Weights of a small image diffusion model: activation gelu, muon at rate 0.0035.
Rows from block 3 of a small image diffusion model, named by matrix and row number. Rows with one number belong to one channel. Each number is 128 + 32 x the weight over its row's rms, rounded and kept within 0 to 255. All counts start at 0.
After each channel's rows are labels from the 100 images, of 14848 (inputs lightly noised), where the channel reaches its highest value: "strongest on" is what is common among them; "place" is the part of the image that holds the peak. Only what is clearly more common there than usual is listed. The data: photos with spoken descriptions (Open Images, Localized Narratives). In brackets: how many of the 100, against the usual share in percent.
# convs0: first 3x3 conv (model.mid.0.convs.0.weight, 256x256x3x3, standardized in use, each kernel summed), inputs 0-255
# convs1: second 3x3 conv (model.mid.0.convs.1.weight, 256x256x3x3, standardized in use, transposed, each kernel summed), outputs 0-255

convs0.147 [117 131  84  81 136  98 154 118 205 115 122 121 105  68 166 102 185 109  99 132 132  73  77 137 112  82 144 120 110 133 160  94 167  71 130 132 148 163 167 104 118  66 182 153 120 103 100 155 189 122 119 100 126  74 182 116 127 150 119 189 115  93 158 131 108  95 138 166 124 151 100 155 152  93 127 169 118 163 135 116 114 200 150 139 132 104 111 140 129 187 106  78 129 131 119 163 158 129 120  75  91 110 151 139  86 227 148 144 161 129  95 101 133 145 135 130 112 140 111 104 117 140  95 184 138 118 192 115 153 105 171 107 159 150 115 109 103 198 141 149  95 124 130 129  99 168 121 145 110 158 174  94 118 180 130 156  95 121 160 109 160 102 120 136 100  95 192 139  76 138 124  91 164 106 122 121 139 121 144 126 162 181 172 144 112 174 111 117  81 136 144 142  52 120  80 112 155 150 174  54  62 207 119 126 169 134 139 110 123 117 132 100 138 130 166 104 121  81 147  66 141 108 104  60 125 142 169  44  71 139 136 105 121 134 135 150  80 168 162 137 101 123 136 159  92 134 140 170 181 137  51  51 139 127 134 144]
convs1.147 [150  84 106 105 103 113  98 103  64 130 132 156 162 121 100 143 214 106 142 135 107  91  69 169 101 139 127 173 109  94  93 104 112 152 137 183  94 144 123 120 102 120 163 131  99 112 131  57  82 135  93 110 105 127 139  96 142 122 100  82 126 104  95 165 165  76 101 175 119  98 140 178  99 150 163 168 132 127 122 174 155 100 113 107 132 141 174 170 126 117 137 145 105  50 131 190  79 129 141  74 102 103 101 115 146 107  93  87 117  99  85  80 203 131 100 153 123  56 102 186 155 153 210 109 141 149 112 154 191 113 118 130 161 109 129 113 139 130 175 114 116 105 152 141  98 162 118 158 111 111 150 182  79 147 150 124 149 139 169 149 128 145 113  83 174 176  94 138 171 122 144 146 171 109 165 136 164 152 101 103 202  75 116 135 172 177 133 130 123  94 107 116 102 159 100 161 132  79 117 114 113 134 156 178 132 158 139  91  98 113 129 123 129 180 148 157  36 119 153 153 104 130 102 136 188 173  97  50 140  75 142 110 124 133  95 141 154 184 148  92 150  62 111 186 125 146 150 189 159 122 164 147 102  84 127 160]
strongest on: text has "ground" (30 vs 7.8); text has "vehicles" (27 vs 4.1); text has "road" (26 vs 8); text has "cars" (25 vs 2.1)
place: centre (94 vs 25)

convs0.36 [138 145  51 107 122 151  96 147 121 134  61 112 168 151 133  91 167 187 111 121 147 107  81 140 117  84 139  88 150  84 103 155 106 133 191  59 152 127 145 110 149 119 142 104 110  93 118 148 165 114  62 146 131 114 122 192 139 123 195 149  91 138 173 133 123 135 134 157  94  93 130 147 126 119  96 184 160 132 112 145 167  73 130 135 102 132 144 130 125 119 115 121  90 162 177 144 167 164  81  59  72 139 135 168  71 156 191 123 171 168  92 153  45 129 128 167 136 146 111 153 124 104 123 167 118 121 102 128 166 126 108 146 178 141 152  84 119  89 125 107 107 141 151 140 160 121 165 152 108 100 210 125 145 122 127 126 138 120 192  65 114  99  96 118 133 119 182 124  68  84 161  91 107 109 126 116  98  81 149  96 144 122 224  95 144 102 196 115 102 119  94 130 127 147 114 123 176 105 121 103 110 154 125 111 116 132 140 120 138  83 162 142  75 162 165 140 125  71 114 158 154  88  38 122 147 220 116 129 110 107 155  93 132 101  49 160 162 132 143 144 129 161 111 155 166 176 124 131 175 141 115  52 161 148 144 162]
convs1.36 [201  82 144 115 139 115 175 141 123 142 189 110  77  89 170 135 180  65 138 174 174 126 126 133  81 135 124 171 114  57 172  85  71 116 149 112 184 124 127 136 137 142 158 113 127 120 131 169 138 142 129  83 105 117 109 117 165  88 152 158 131 129  87 154 151 119 127 117 116 179 111 125 121 143 164 124  97 119 111 118 139  56 156 159  83 152 161 122  98  95 150 166 142  79 124  99 185 116 107 119 164 155 131 130 117 107 116 118  89  95 108 138 149 214 136 147  89  91 151 140 133 165 144  86 133 114  99 142 129 147 114 129 139 154 142  97 191 101 102 146  78 184 116  85  86 197  86 136 160  74 151 124 116 191 148 115 188 103  87 201 113 148 126 112 112 162  61 122 144  98  76 185  96 147 133 163 140 152 120 136 128  71 134 154  89 104 160 130 113  99 145 126 124 132  93  92 117 170 145 107 159  87  83 145 139 140 155  66 103 161  98 153 136  77 133  97  93 160 149 124  95 107 108 107 119  65  70 187 180 150  78 116  76 101 144 126  92 156 154 128 115  42 119  78  97  96 133 184 148 103 110 189 106 164  87  91]
strongest on: text has "people" (63 vs 21.7); text has "standing" (46 vs 22.8); text has "group" (25 vs 6.4); text has "grass" (25 vs 10)
place: centre (85 vs 25)

convs0.195 [137 150  71 105  96  82 137 156 144 151 110 131 161 119 120 114  50 160 116 169 114 104  81 121 138 139 110 110 106 108 169 103 114  97 125 119 137 136 169  93  95 184 149  84 131 111 103 105  96 129 117 136 131 104 117 155 166 121 115 109  56 103 173  83 118 173 145 137 118 157 131 121 118 195 161 139 109  80 138 132 137  97 125 114 210  83 107 107 144 154  64 184 128 128 109 139 106 148 134 115  96  77 162 116 147 146 106 143 148 127 140 186 153 181 173 139  79 154 149 142 146 130  96 132 171 152 128 126 150  92 113 162 124 142 117 140 114 159 133 149 151 164  57  70 157 136 225 178  89  48 122 110  89 134 124 126 133 161 105 130 100 123 139 143 131 142 131 136 115  62  28 120 132 138 140 165 117 108 122  87 162 189  72 151 120 114 157 149 138 147 144 131 189 141 160 117 109 144 161 155  97 124  82 109 147 179 134 119  72  74 100 102 148 192 165 126 151 116 149 110 108 141 183 149 129 136 211 223 138 142 121 130 131  93 143 130 183 135  73 125 168 118  66 127  70  81 115 129 208 101 124  88 144  93  69 120]
convs1.195 [180 158 113 100 131 133 179 122 128 127 138 127 115 161 110 120 121  92 101 149 101 134  51 173 161 124 140 143 138 158 157  94 113 146 151 137 136 156  68 181 153 207  51 167  68 168  92 126 111 155 125 140 127  94 120 123 117 154  82 117 125 124 143 225 124 138  85 110 149 101 120 110  71 171 175  95 188 141 102 163 130  96 134  93 176 129 108 141 116 161  66 147 114  90 116 100  88  78 167 114  87 114  71  99 166 141 180 115  78 121 126 157 170 116  94  97  66 130 188 133 134 167 168 131 127 127 117 136 110 146 113 129 118 126 106 137 132 141 168 166 135 125 168 144 142 183 139  87 107 103 155 138 121 138 135 107  98 140 146 150 161 115  95  58 116 145 170 122 115 109 151 123 150 115  73 121  91 213 149 148 128  65 104 118  95 170 153 193 136  71 151  98 138 103 155 198 136 147 123 156 121 101  54 103  75  98 224 106 104 127 119 188  58 124 117 138 128 139 143 114 139 144 144 163 150 168 107 122  91 137 138 102 124 140 124 128 153 169 171  97 138 140 110 128  44 130 186  84 153 156 152 147 162  89 116 181]
strongest on: text has "people" (45 vs 21.7)
place: top centre (60 vs 12.5)

convs0.213 [101 177 163 174 164 106 138 132  64 153  94  98 161 107 114 178 159 149 150 130  89 137 135 127 136 132 149 107 116 103 183 121 177 131  96 176  65 188 141 117 106 177 139 155  87 110 136 130 155 175 157 111 150  82 159 121  71 133 130 167 202 193  82 152  60 144 131 154  98 158 117 166 149 116  61 132 117 109 134 134 107 166  86 128 141 106  99 114 161 126 153 168 115 123 146 156 164  93 159 147  94 173  94 136 152 106 112 146 159 132 122 142 111 115 111 160 116 153 128 172  59 141 119 124 140 135 152 172 120 148 103 157  93 153 115 155 138   1  81 158 100 122 150  95  77 113 114 165 126 105 143 153 115 109 167 117  98 114 153 154  62 135  95 119 130 147 119  86 113 130 155 148 140 140  87 124 160 172 143 112  85  96 129 163 138  97 157 146 140 119  92 132 167  59  42  85 139 213 148  84 144 138 139 123 182 138 103  70 159 142 136  99 166 100 101 165 108 124  85 133 148  95  97 138 121  97 186  92 105 149 130 166  90 128  88 137 112  78 148 170 137  77 150 205  68 112 154  93 147 147 109 152  56  96 150 126]
convs1.213 [119 126 152 150 116 113  76 119 192 116 165 128 103 111 143 140 175 143 145 154 177  93 114 153  92  89 139 117 142 142 194 149 149 130 117 154  91 133 112  97  77 106 143 147 172 120 140 103 127 164 107   0  88 127 126 148 210 142 121  49 131 142  77 206 121 109  84 171 144 101 170 185 105 133 137 168 151 101  72  77 107 105 104  89  93 177 105 114 141 127 157 136 130 146 132 176 121 167 142  85 129 129 244 125 138 106 169 119 124  96  82 117 135 143 165 109 107  86 111 177 143 144 114 129  97 114 130 117 159 138 156 156 136 180 135 156 120 117 105  67 106 124 108 131 164 176  62 181 144 118 109 105 116 128  65 129 116  77 135 162 151 163 164 156 155 157 130 133 175  97 105 147 161 100 105 123  83 145 123  88 154 173 104  82 149 100 181 141 142 124 120  95 101  69  75 156 109 177  97 131 139 108 139 142 154 130 115 189 116 119  97 131 120 124 161 149 115 153 127 108 104 130  89 121 136 120 174  89 103  79 171 120 128  93  82  95 136  22 104 128 153 123 198 129 138 130 168 149  88 122 167 123 139 137 117 122]
strongest on: text has "grass" (34 vs 10)
place: bottom centre (66 vs 12.5)

convs0.78 [137 122 139 119  98  90 132 118 161 157 140  99 107 114 126 129 138  97 137 113 150  93 164 126 109 105 233 113 128 114 184 132  47 114  57 121 121 149 154 165 150 185  91 118 121 141 150 192 168 144 146  75 108 182 154 155 137 146 119 126 121 232 156 147 144  48  98 165 142 115 118 128 135 162 181 100 144  95 146 124 121 124 156 118 102 108 123 114 111 148 124 174 158 132 120 130 134 159 112 239  90  98 147 104 118  85 145 128 123  88  56 148 106  80 115 124 115  96 102 146 108 128 109 147 147 121 122 121 116 103 121 152 146  99 111 215 102  36 108 134  77 136 113 166 117 134 159 131 102 115 107 100 127 169 130 113 148  90 109 126 121 196  99 119  75 127 107 133 126 176  48 165 171 128 136 101 114 105  99 139  91 127 176 133 160  12 156 143 128 129 132 140 142 132  89 147  90 158 147 120 172 105 168 114 160 116 127 191 111 108 103 122 144 105 111 151 138 122 114  94 132 124 187 150 138  85 214 138 148  82 146 170  89 132 132 127 158  77 103  93 111 132 112 102  94 129 197 145 150 150 163 114 187 162 113  84]
convs1.78 [134 107 121 132  99 107 160 120 122 127 121 153  89 126 113 106 123 122 151  74 169 122 137 110  98 111 160 137 157 119 160 137 135 144 126 143  54  92 152 188  77 145 132 158 167 183 115 204  98 141 144  55 146 103 127 143 117 193 164 101 121 170  76 170 114  78 122 165 171 106 189  67 138 121 146 102 170 152 154 112 129 116 143  82 148 115 159 170 163 129 122 139 183 106 141 157 141 125 147 170  79 103 150 175 173 110 143 104  97 160 138 101 160 144 142 166 117  66 152 160 152 127 124 170 149  49 117 113 107 159 128  88 148 133 130 157 108 213 103 106 134 192 103 183 110 125 123 143 148 137 141 107 135 137 100 148 124  31 175 139 124  78 120 144 153  98 170 146 168 124 135  73  70 154 149  65 157 202 102 117  91 117 124 155 146  94 110 183 100 153 115 172 107 132  94 126 163 131  37 130 161  79  93 140 168 125 145 152  63  80  99 127 127  84 109 134 180  87  99 108 135 108  86 145 149 156 145 142 158 128 146  69  81 127 132  83 143  72 142 123 142 123 147 138 167 134 175  87  85 178 131 187  93 139 133 127]
strongest on: text has "grass" (39 vs 10); text has "plants" (37 vs 10.3)
place: bottom centre (53 vs 12.5)

convs0.134 [133 128  98 134 140 142 145 117 199 206 141 137 139 121 162  99 152 124 152 110 141 220 128  83 102  85 104 146 178 202 146 165 191  70 135 145 135 116 153 100 161 110 145 113  96 126 134 152  86 149 147 197 150 142 172 126 138  83 113 129  85  93 120  89 108  89 106 158 178 110 120 198 103 187 110 115 160 100 135 186 109 103 145 126 107 168  89 126  63 181 155 148 130  95 119 181 117  95  85 141 159  71 178 126 122 125 116 123 148  94 102  88 130 100  71 127 144  26 104 143  79 111  98 121 144  95 172 127 147  95 112 125  76 138 123 128 147 165 127  96 212 141 139 146 107 142 168 101 205 101 157 109 144 131 182 116 123 121 133  95 156  98 101  88 139 104 118 120  77 153  80 111 109 137 114 140  98 120 111 113 137 164 113 113 173  92 112 128  68 115  84 180  99 117 150 127 144  94 171  87 116  79 160 109 125 152 160 146 130  90 205 120 135 130 163 121 145 128  92 148  62 192  98 171  89 106 203 147 105  78 103 155  91 142  86  89 134 134 131 127 129 133 176 117 150 146 160 140 125 121 178 114 161 133 111 128]
convs1.134 [100  88 107 140 113  94 205 137 138 127 113 164 113 164 177 124 129 104 110 165 116 176 122 130 109  91  61 168 141  81 131  58 147 168 102 155 162 164 118 127 102 145 108 196  96 102 106 218 132 110 177 142 115  86 132 125 142 159  94 211  60 153 144  95 131 155 110 102 162 112  74 102 160 123 113 131 143 100  89  71 192 124 208 131 150 129 193 148 121 105 102 138 162 104 136  96 111 139 156 118  91 109  94 108 106  97 169 142 105 106 122 152 171 120 117 117 105 125 136 157  73 130 168 137 125  70 118  73 132 147  74 165 134 118 111  57 147 128 125 139 154 138 160 109 144  59 124 119  61 123 112  89 155 145 111 108  86  95 107  85 127 115 163 123 112  78 134 128 128 138 116  75  99 157 158  99 117 101 115 126 171  98 127 176 152 130  89  94 126 150 121 138 157 194 130 226 114 138 143 102 109 177 129 107  75  87  67 104  92 171 121 119 122 164 117 121 133 139 140 103 130 140 219 141 161  78 111 149 169 140 142  87 110 158 164 116  81 194 138 109 109 197 148 141 140 138 155 123 129 130  97 148 130  61 109 163]
strongest on: text has "grass" (26 vs 10)
place: centre (77 vs 25)

convs0.142 [117 114 118  92 137 139 133 158 159 161 156  87 144  85 145  96 148 104 119 118  96 162 159 161  93 107 147 117 151 111 136 134  87 116 138 151 255 156 145 136 114 111 111 116  76 100 148 197 120  83 121 102  82 141 142 108 144  85  86 150 172 153 119 112  85  71 139 169 109 136 127 163 175 172 105 143 139 124 105 154  98 142  98 111  78 170 104  97 163  88 179 181 144 168 104 121 149 162 124  89 146 174 197 137  80 137 187 128 121 111  99 169 131 125 123 182 101 184 104 107 166  91 128 208 127  95 148 126 118 192 156 127  68  84 155 177 108 125 126 142  90  82 136 137  66 191 178 108  85  87 136  82 105 148 133 166 142 159 126  98 106 104  98 123 168 184 143  89 117 177 100 164  79  81 128 111 124 106 138 147 175 119 158 108 128 169 117 173 127 109  96 127 111 150 178  86 150 159  44  84 116 159  64 127 156  85 106 154 138 117  88  50 135 128 130  98 101 127 143 134 133 120 105 110 108  99 174  89 113 113 137 123  84 145 108 124 162 168 160 137 119 102 127 125 154 103 137 111 163 145 160 122 181  95 122 126]
convs1.142 [136 136 144 121 136  99  85 142 129 117 127 180 132 198 140 144  95  89 126  90 155 130  64 165 179 126  86 153 132  98 236 167 145  68  94 161  71 111 105 135  89 166 139 135 161 122 161  99 196 162 113  77 129 136 128 159 102 128 170 128 128 126 168 155  83 107 145 122 103 172 123 133 144  83  89 140 118  86 101 185 138  74 132 148 122 124 176 121 143 118 152 122 164 148 110 110 109 114 138 165 137  87  66 164 171 130  98 134 138 131  96 113  95 151  96 128  95 103 177 183 114 122 116 190 140 129 146  79 152 120 113 135 248  90 118  89 122 108 158 150 134  89 102 158 159 136 124  90 122 135 142 181 133 188 193 105 180 127 145 134 153 162 180 146 129  72 141  97 146 126 140  83 106 174 158 148 120 127 151 120 117  99  87 158  83  96 131 131 119 140 168 130 112  89 108 199 188 161 122 171 145 164 148  96 158 102 113 148 120 154 151 118 131  82 176 129  66  95  92 176 115 111 104 152 130 123  55 214 136 161  94 138 107 139 151 126 118 121  71  92 132 187 121 109 110 122 156 141 114 113  86 147  50 147 113 103]
strongest on: text has "grass" (35 vs 10)
place: centre (52 vs 25); bottom centre (34 vs 12.5)

convs0.182 [115 172 160  69 130 203 211  66 146 119 139 127 131 111 155 112 195 116 155 183 164 118  83 152 104  82  71 122 122 107 161 134 165 142 140 130 115 124 152 149 163 134 137 112  87  88 126 124 140 106 156 159  76  84 143 138 141 102 134 164 122 150  86 152 139 110 136 117 124  47 137 151  74  85 115  54 116 107 112 185 133  98 172 121 119  55 113 148 151 153 195 118  77 133 105 117 113  97 135  54 133  74 100 112 138 185 126 100 170 143  95 116 171 114 183  87 137 144 110 139  90 141 137 153 123 255 107 139 136 148 133 181 174  96 108 175 135 133 147 154 135 100 153 173 114 182  64  86 159 177 138 201 151 149 108 116  94 160 142 105  89 166  98 102 204 109 161 145 118 133 114  83 114 132 108 112  92 134 155 165 146 133 151 144 102  94 156 118 151 128 146 137 107 164  83 110  83 119 118 148  88 149 135 108  66 121 124 100 142 130 132 156  66 126 121 112 130 126 137 116 126  83  70  80 102 153  86 145 141 114 160  88 186 158 121  99 184 128 134 115 138 119 134 118 141 167 104 109 112 106 159  98 199 146 123 147]
convs1.182 [172  70 111  76 116  91  88 148 118 128  83 206 117 140 103 115 211 100 161 138 128 110 159 175 105 143 109 125 103 107 107 136 138 112 137 100 143 117 145 123  91  89 153 139 113 129 118 167  85 113 134  85 120  76 196 116 207 138 121 101 160 105 156 188  88  94  86 141 148 137 130 139 161 166 175  91 117 112 131 109 172 144 125  74 162 188 178 142 182 128 140 214 122 127 141 114 130 158 100 126 147 151  90 111 195 118 109 154 105 102 150  91 152 148 101 114 103 157  93 118 156 192 211 112 170  92  86 134 148 149 105  92 116 142 127 102  95  84 128 123 161  92 122 112 123 100 155 153  95 124 122 114 166  96 119 189 155  50 113  83 144 124 153 153 148  75 136 113 141 113  91 109 152 108  97  84  59 123 105 159 110 136 145 137  92 126 124 152 119 175 103 104 183 181 133 142 116 169 176  72  97 168 205 163 109 156 176 139 126 139 178  99 140  75 186 155 174 147 137 161 149 133 154 133 148 108 138 126 157 127  63 108 141 144 112  82 119 106 176 145 117 135  79 187  94 115 102  72 115 124  87  96 152 110 184 116]
strongest on: text has "grass" (30 vs 10)
place: centre (77 vs 25)

convs0.211 [157 164 105  74 118 142  95 151 189 143 134  94 120  83 147  99 196 148 113 154 138  50  57 147  77  81 161  83 140 105 134 200 120 120 175 181 166 118 201  61 174 137 148 133 143  65  99 202 125 116 127 164 111 109 166 117 115 103 177 147 105 146 184 129 105 153 139 180 169  84 171 137  78  50 136 134  97 162 128  84 157 117 121 197 116  86 150 126 143 141 124 124  81  92  75 124 104 121 152  93 124 146 115 152  93 134  83 158 188 140  84 129 138 134 143  88 125  71  88 185  79 178 104  92 130 138 111 125 147  88 126 150 184 141 130 153 151  87 100 110 100  45 125 181 122 184 152 132  80 161 148 116 175 151 156 108 101 130 154  87 101  71  85 111 156 199 128 143 143 128 149 104  90  87 134 134 118 158 165 135 136 173 124  85 120  90 184  94  87 166 157 165 143 156 105 140 195 168 136 135 100 127  79 143 132 139 134  96 136 106 134 124 128 148 123 179 131 122 138 100 162  73 100 128 100 111 104  96 119 114 157 126 121 125 118 123 147 140 107 119 129  97 155 159 114 156 137 131 150  93 144  64 137 143 142 117]
convs1.211 [ 51  82 145 129  89 114 133 155  45 147 132 141 160 124 100  84 222 151 156 127 101 162 146 145 186 124 107 113 160 104  86 140 114  88  37  82 142  99 118 169 108  88 148 156  94 114 120 125 154 120 166  68 140 127  78 122 141 157 156 138 138  86 140 103 105 141 119 156 199 126  99 104 102 140 165 142 149 148  87 131 190 120 114  64  96 161 182 173 185 116 192 149 133  64  97  72  89  90 144  92 136 122  86 130 137 133 121 127 136 155 147  96 137 118  86 113 143 188 198 118 148 150 130 119 153  87 104 103 119 190 111  85 160  79 165 141 122 105 164 121 181 136  96 172 103 128 113 117  86 163 108 164 162 204 165 135 149 111 147 169  72 124 201 101 120 126 142 101 141 121 108 102 113 146 121 114 114 144  80 114 119  97  68 159 133 157 125 103 146 126 138 102  96 146 126  88  84 110 124 175 138 138 165 103 133 159 196 125 150 149 154 141 131 101 149 137 104 159 123 149 156  98 104 137 157 177 127 119 134 137  29  78 155 173 133  99 123 172 158  84  84 123 118 108  77 162 153 143 119 159 171 114 122  79 136 102]
strongest on: text has "grass" (48 vs 10); text has "ground" (25 vs 7.8)
place: centre (75 vs 25)

convs0.185 [119 109 117 124 102  87 150 119 126 153 131 116 143 120 125 107 151 119 109 118 108 111 164 124 124 119 122 109  79  86 156  98  89 132  71 102  89 124  90  62  37 175 185 134 146 165 150 139 130 109 102 132 112 124  81 150 121 159 225  82 126 135 121 144 161 117 181 149 129 112 128 158 125 156 159  94 142 132 106 124 135 123  82 129 130 106 112 128  65 134 102 136 161 112 135 157 160 130 129 110  95 131 141 142 177 167 167 170 171 168  71 174  98 192 129 202 137 111 163 193 106  68  83 127 108  79 147 132 166 120 113 109 167 147 104  81 187 154 121  83  95 183  94 108 141 194 175 127 153 153 120  85 157 102  87  92 146 146  98  73 130 120 142 171  91  59 162 109  85  74  77 117 192  89 141  78 131 116 183  85 182 159 125 143 149  76 153 126  94 142 104  89 129 149 163  82 139 127 102 139 128 132  58 182 109 174 142 154  78 100 116 142 140 138 113  88 160 143 143 163 119 172 112 180 135 122 123 148 109 172 171 117 121 124 102 171 140 169 109 121 156 116  81 149 149 129 200 130 186  62 112 140 124 176 138 120]
convs1.185 [185 114 115 152 133 140 133 130  92 180 126 134 103 134 130 128 149  85 143  76 140 200  98  98 174 142 134  75 164 121 115 146 129  92 136 136 177 127 114 128 120 212 131  75 127 142 122  93 136 137 179 126 133  98 137  48  86 176 113 126 193 118 103 133 188  81  79 116 142 107 124  97 114 114 141  79 139 109 134  95  83 113 144  99 121 188 163 166 125 152 119 134 136 102 129 139 132 101  92 168 151 157  51 105 147 118 119 110  75 141 121 103 186  67 118 107 113 102 135 193 119 134 121 173 195  98 114 107 100 184 167 135 108  64 178  99 133  97 171 124  87 171  47 103 125 173  81 102 118 148 145 120 112 109 145  45 100 193 199 183  75 164 150  99 147 127 142 125 178 128 106 147 143  96 125 137 129 123  96 208 173 140 146 166 136 126 145 160 148 130 156 112 114  53  81 175 125 155 151 166 150 118  62 145 116 141 181  79  98 127 136 188  99 108 147 123 115 117  99 177  98 139 126 159 143 137 101 130  96 124 114 112 134 150 110 195 136 113 145 151 139 138 111 118  74 174  73 101 102 115 112 141 115 128  86 157]
strongest on: text has "people" (72 vs 21.7); text has "standing" (53 vs 22.8); text has "sitting" (52 vs 14.5); text has "group" (31 vs 6.4)
place: centre (90 vs 25)

convs0.181 [128  92 113 121  96 169 164 131 156 114  59 130 119 159 111 137 120 180 116 167 126  49 113 109 176 131  90 141 132  61 125 158 190 113 123 129 115 122 149 156 116 117 115 160 118 178 102 126 158 121 153 109 118  93 151 153 141 114 142 205 131  97 157 116 135 151 129 120 112 148  84 123 120 133 117  91 107 125 120 132 197 158 155 117  92 153 156 174 139  85 111  91 145 125  99  88  84 158  79  36 124  97  82 162 105 159  76 129 139 117 104 145 137 124 110 121 142 194 130 117 167 141 139 175 136 184 107 150 134 150 201 219 214 112 126 155 118 115 108 155  91 151 127 132 140 163 126 149 142 101 146 176  75 137 123  67 161  97 121  66 110  96 138 168 177 111 124  91  84  89 100 111  76 111 167 135 124 106 138 179 155 132 167 164 128 138 144 111 100 168 104 120 117 127  71  90 160 148 145 165 135 215  96 137 124 172 148 101 147 131 111  99  88 134 209  84 133 120 120 101  89  94 106  68 112 109 132 118  98  90 186 179 169 108 145 163 133  77 108 131 105  83 181  86 114 131 136 162 107 150 173 111  74 154 173  70]
convs1.181 [179 170 100 128 129  56 136 150 145 158 162  92 103 111 121 133 109 152 186 159 121 106  94 161  72 143  78 126 139 118 125 115 122  90 141 114 215 151 160 100 180 123 131 149 143  73 112 113 184 124  84 177 166 159 129 108 144 128 118 115 119 134  87 120 105 145  99 168 149 110 129 111 111 131 122 132 135  54  87 122 117 175  72 171  68 101 136  88 125 174 145 118  83  97 154 101 137 104 140 137 132 200 147 110 129 124 126 124 137 187 121 100  96 133 115  85 126 133  59 129 157  93 183 114 187 116 121 148 141 105 109 107 148 138  60  91 119 141 206 100 174 132 121 123 127 110 141 126 154 109 147  75 125 132 151  88 105 218 174 156 118 114 186  45 117 191  94 122 106 134 144 166 137 113 133  68 122 122 116  87 114 133 150 126 154  64 177 183 124 105  94 136 127 159 105 165 121 175 121 108 104 100 138 133 122 122 170  81 121  94 113 156 166 134 110 152 204 156 145 132 102 117 112 162  71 118  71 150 136 132  71 147  92 115 173 125 185 145 140 210 181 163 133 132 120 177 107 158 193 117 108 133 179 100  77 127]
strongest on: text has "people" (44 vs 21.7); text has "sitting" (40 vs 14.5); text has "table" (33 vs 12.3)
place: centre (95 vs 25)

convs0.152 [154 138  61 116 112  24 133  63 123  78 128 146 114 119 110 181 107  73 115 150 148  50 106 124  89 132 149 140  93 149 130 113 133 131  90 109 133  87  98 151 145 119 112 127 131 184  96 151 102 102 120 146  78 175 158 158 116 150 183 142 162 128 101 124 143 168 168  94 133 156 131 126 156 130 101  93 120 112 107 167 157 161 104 142 134 126 143 150  98  61 114  50 124 124 119 141 194 138 101 163 135 191 116 122 115 175 121 113 158 101 128 197 131 178 166 139 116 183 140 181  99 161 155 126  96 157 118 163 161 112 130 135 107 147 118  93 160 136 135 128 162 156 133 117 154 162  97 108 126 171 158 142 167 130  99 147 108 150 119  46 103 173 116 171  91 175 146 128 113 104 139 173  98 115 111  91 113  87 129 112 152 126 106  70 100 188 132  93  93 105 151  66 104 102 114 169 187  97 121 149  86 140  91 105 157 112  75 113 205 127  46  65 119 117 140 130 167 149 128 107 148 130  97 127 111 157 105 177 139 122  92 189 173 107  69 118  88 129 141 177 129 127 100 133 102  95 212 187 111  93 156 152 163 197 133 146]
convs1.152 [136 155  96 119 103 110  79 134 132 192 146  89  95 142 172 124 186 112 156 145 141 136 119 113 136 111 135 116 105  88 163 106 146 164 146 182 117 133 151  99 121 162 139  91 144  95 151 152 101 108 131 151 106  89 155 120 187  68  93  36 141 151 124 110 139  43 178 153 192 139 128 149  64 104 140 104  89 139 111 122 148 129 132 101  72 176 135 133 141 163 130 121 109  95 125 174 143  95 114 125 127  99  77 129 113 140 181 121 124 112 139 116 140 110 153  89 174 119  99 124 162 134 113 223 128 106  75 112  94 120 136 129 145 140 129 101 116 113 145  65  95 162  55 156 138 167 108  76 143 104 162 101 154  83 148 165 122 145 187 159 113 197 123 121 162 115 163 121 140 103  56 167 141 135 129 121  95 125 106 203 132 165 111  85 123 119 184 107 101 157 105 160 188 118 155  84 148 156 105 127 145 123 135 101 180 166 194  79 140 140 126 124 138 192 165 130 177 171 155  93 111 143 111 135 167 126 138 161 152 140 113 103 118 124 149 174 208 107 143 104 159 101 142 112 155 166  83 107 125 117 216 176 169 232 130 117]
strongest on: text has "people" (66 vs 21.7); text has "sitting" (47 vs 14.5); text has "wall" (44 vs 19.6); text has "group" (32 vs 6.4)
place: centre (91 vs 25)

convs0.104 [122  95 189  90  99 107 135  86 152 108  97 120 123  89 116 168 143 141  96 162 113 121 118  77 129 141 137  78 130 105 148  79 147 140 140 108  72  99 156 132 182  92 146 141 145  70 103 159 185  98 185 106 183 194 165  84 115 147 147 165 105 173  96 104  88  67 117 121 152 176 107 139 125 131 170 167 165  83 144 157 145 119 108 123  86 141 121 136 117 132 116 131 167 122 169 183 119  95 140 150 138 135 125 152 154 123 122 151 107 152 109 153 105 123 169 120  93 139 138 145  92 149 142 109  89 168 133 178 154 134 122 153 171 123 151 119 130  59 176 151 139 166 160 131 108 115  94 168 154 179 166 119 168  98 129 131 152  83 111 124 114 111  33  95  65  43  61  70  96 129 127 163  91 131 131 139 109 173 100 149 111 157 220 110 148 132  90  87 151 135 126  64  74  88 129 167 153 125  99 116 151 134 144 128 101 141 130 142 106  55 100  96 128 140 151 122 112 133 165 134 127 130 166 135  87  90   0 154 136 146 178 126 103 136 160 136 120 127 171 146  93 119 146 153 174 130 181 138 134 109 134 119 106 179 149 172]
convs1.104 [112 104  99  69 117 109  44 130 160 154 122 121 104  84 110 100 174  87 112 129 101 124 136 166  60 133 159  87 129  98 141 137 105 109 127 138 164 117 152 107 125 113  88 125 113 110 105 197 102 146  80 203 166 145 134 101 135 134 164 107 102 149 162 168 112 118 139 150 143  85 110 113 180  45 185 116 118 142 176 104 121 142  92 136 154 125 147 116 159  70 186 126 117 178 154 126 105 115 117 136 155 166 111 145 102  74 128 135 128 103 120 104 146 125 131 174 143 109  85 123 119 145 161 137 182  52  51  72 134 137 141 148 155 162 146 135  29 170 114  96  80 130  95  88 117 117 126 120  79 123  98 110 118 118 174 173 131 115  91  86 129 174 131 116 128 150 131 120 131 137  73 116 121  77 148 113 119 114 135 161  83 138  74 132 151 105 145 157  64 168 135 173 195  78 161 138 130 161 200 114  78 111  89 104 133 161  98 121 134 154  73 178 163  87  99  93 170 162 151  83 104 154  56  67 162  98 150  93 145 156  92 135 148 144 136 127 125 179 139 128 181 108 133 150 138  82  94 111 140 124 172 161 153  45 124 151]
strongest on: text has "grass" (25 vs 10)
place: centre (61 vs 25)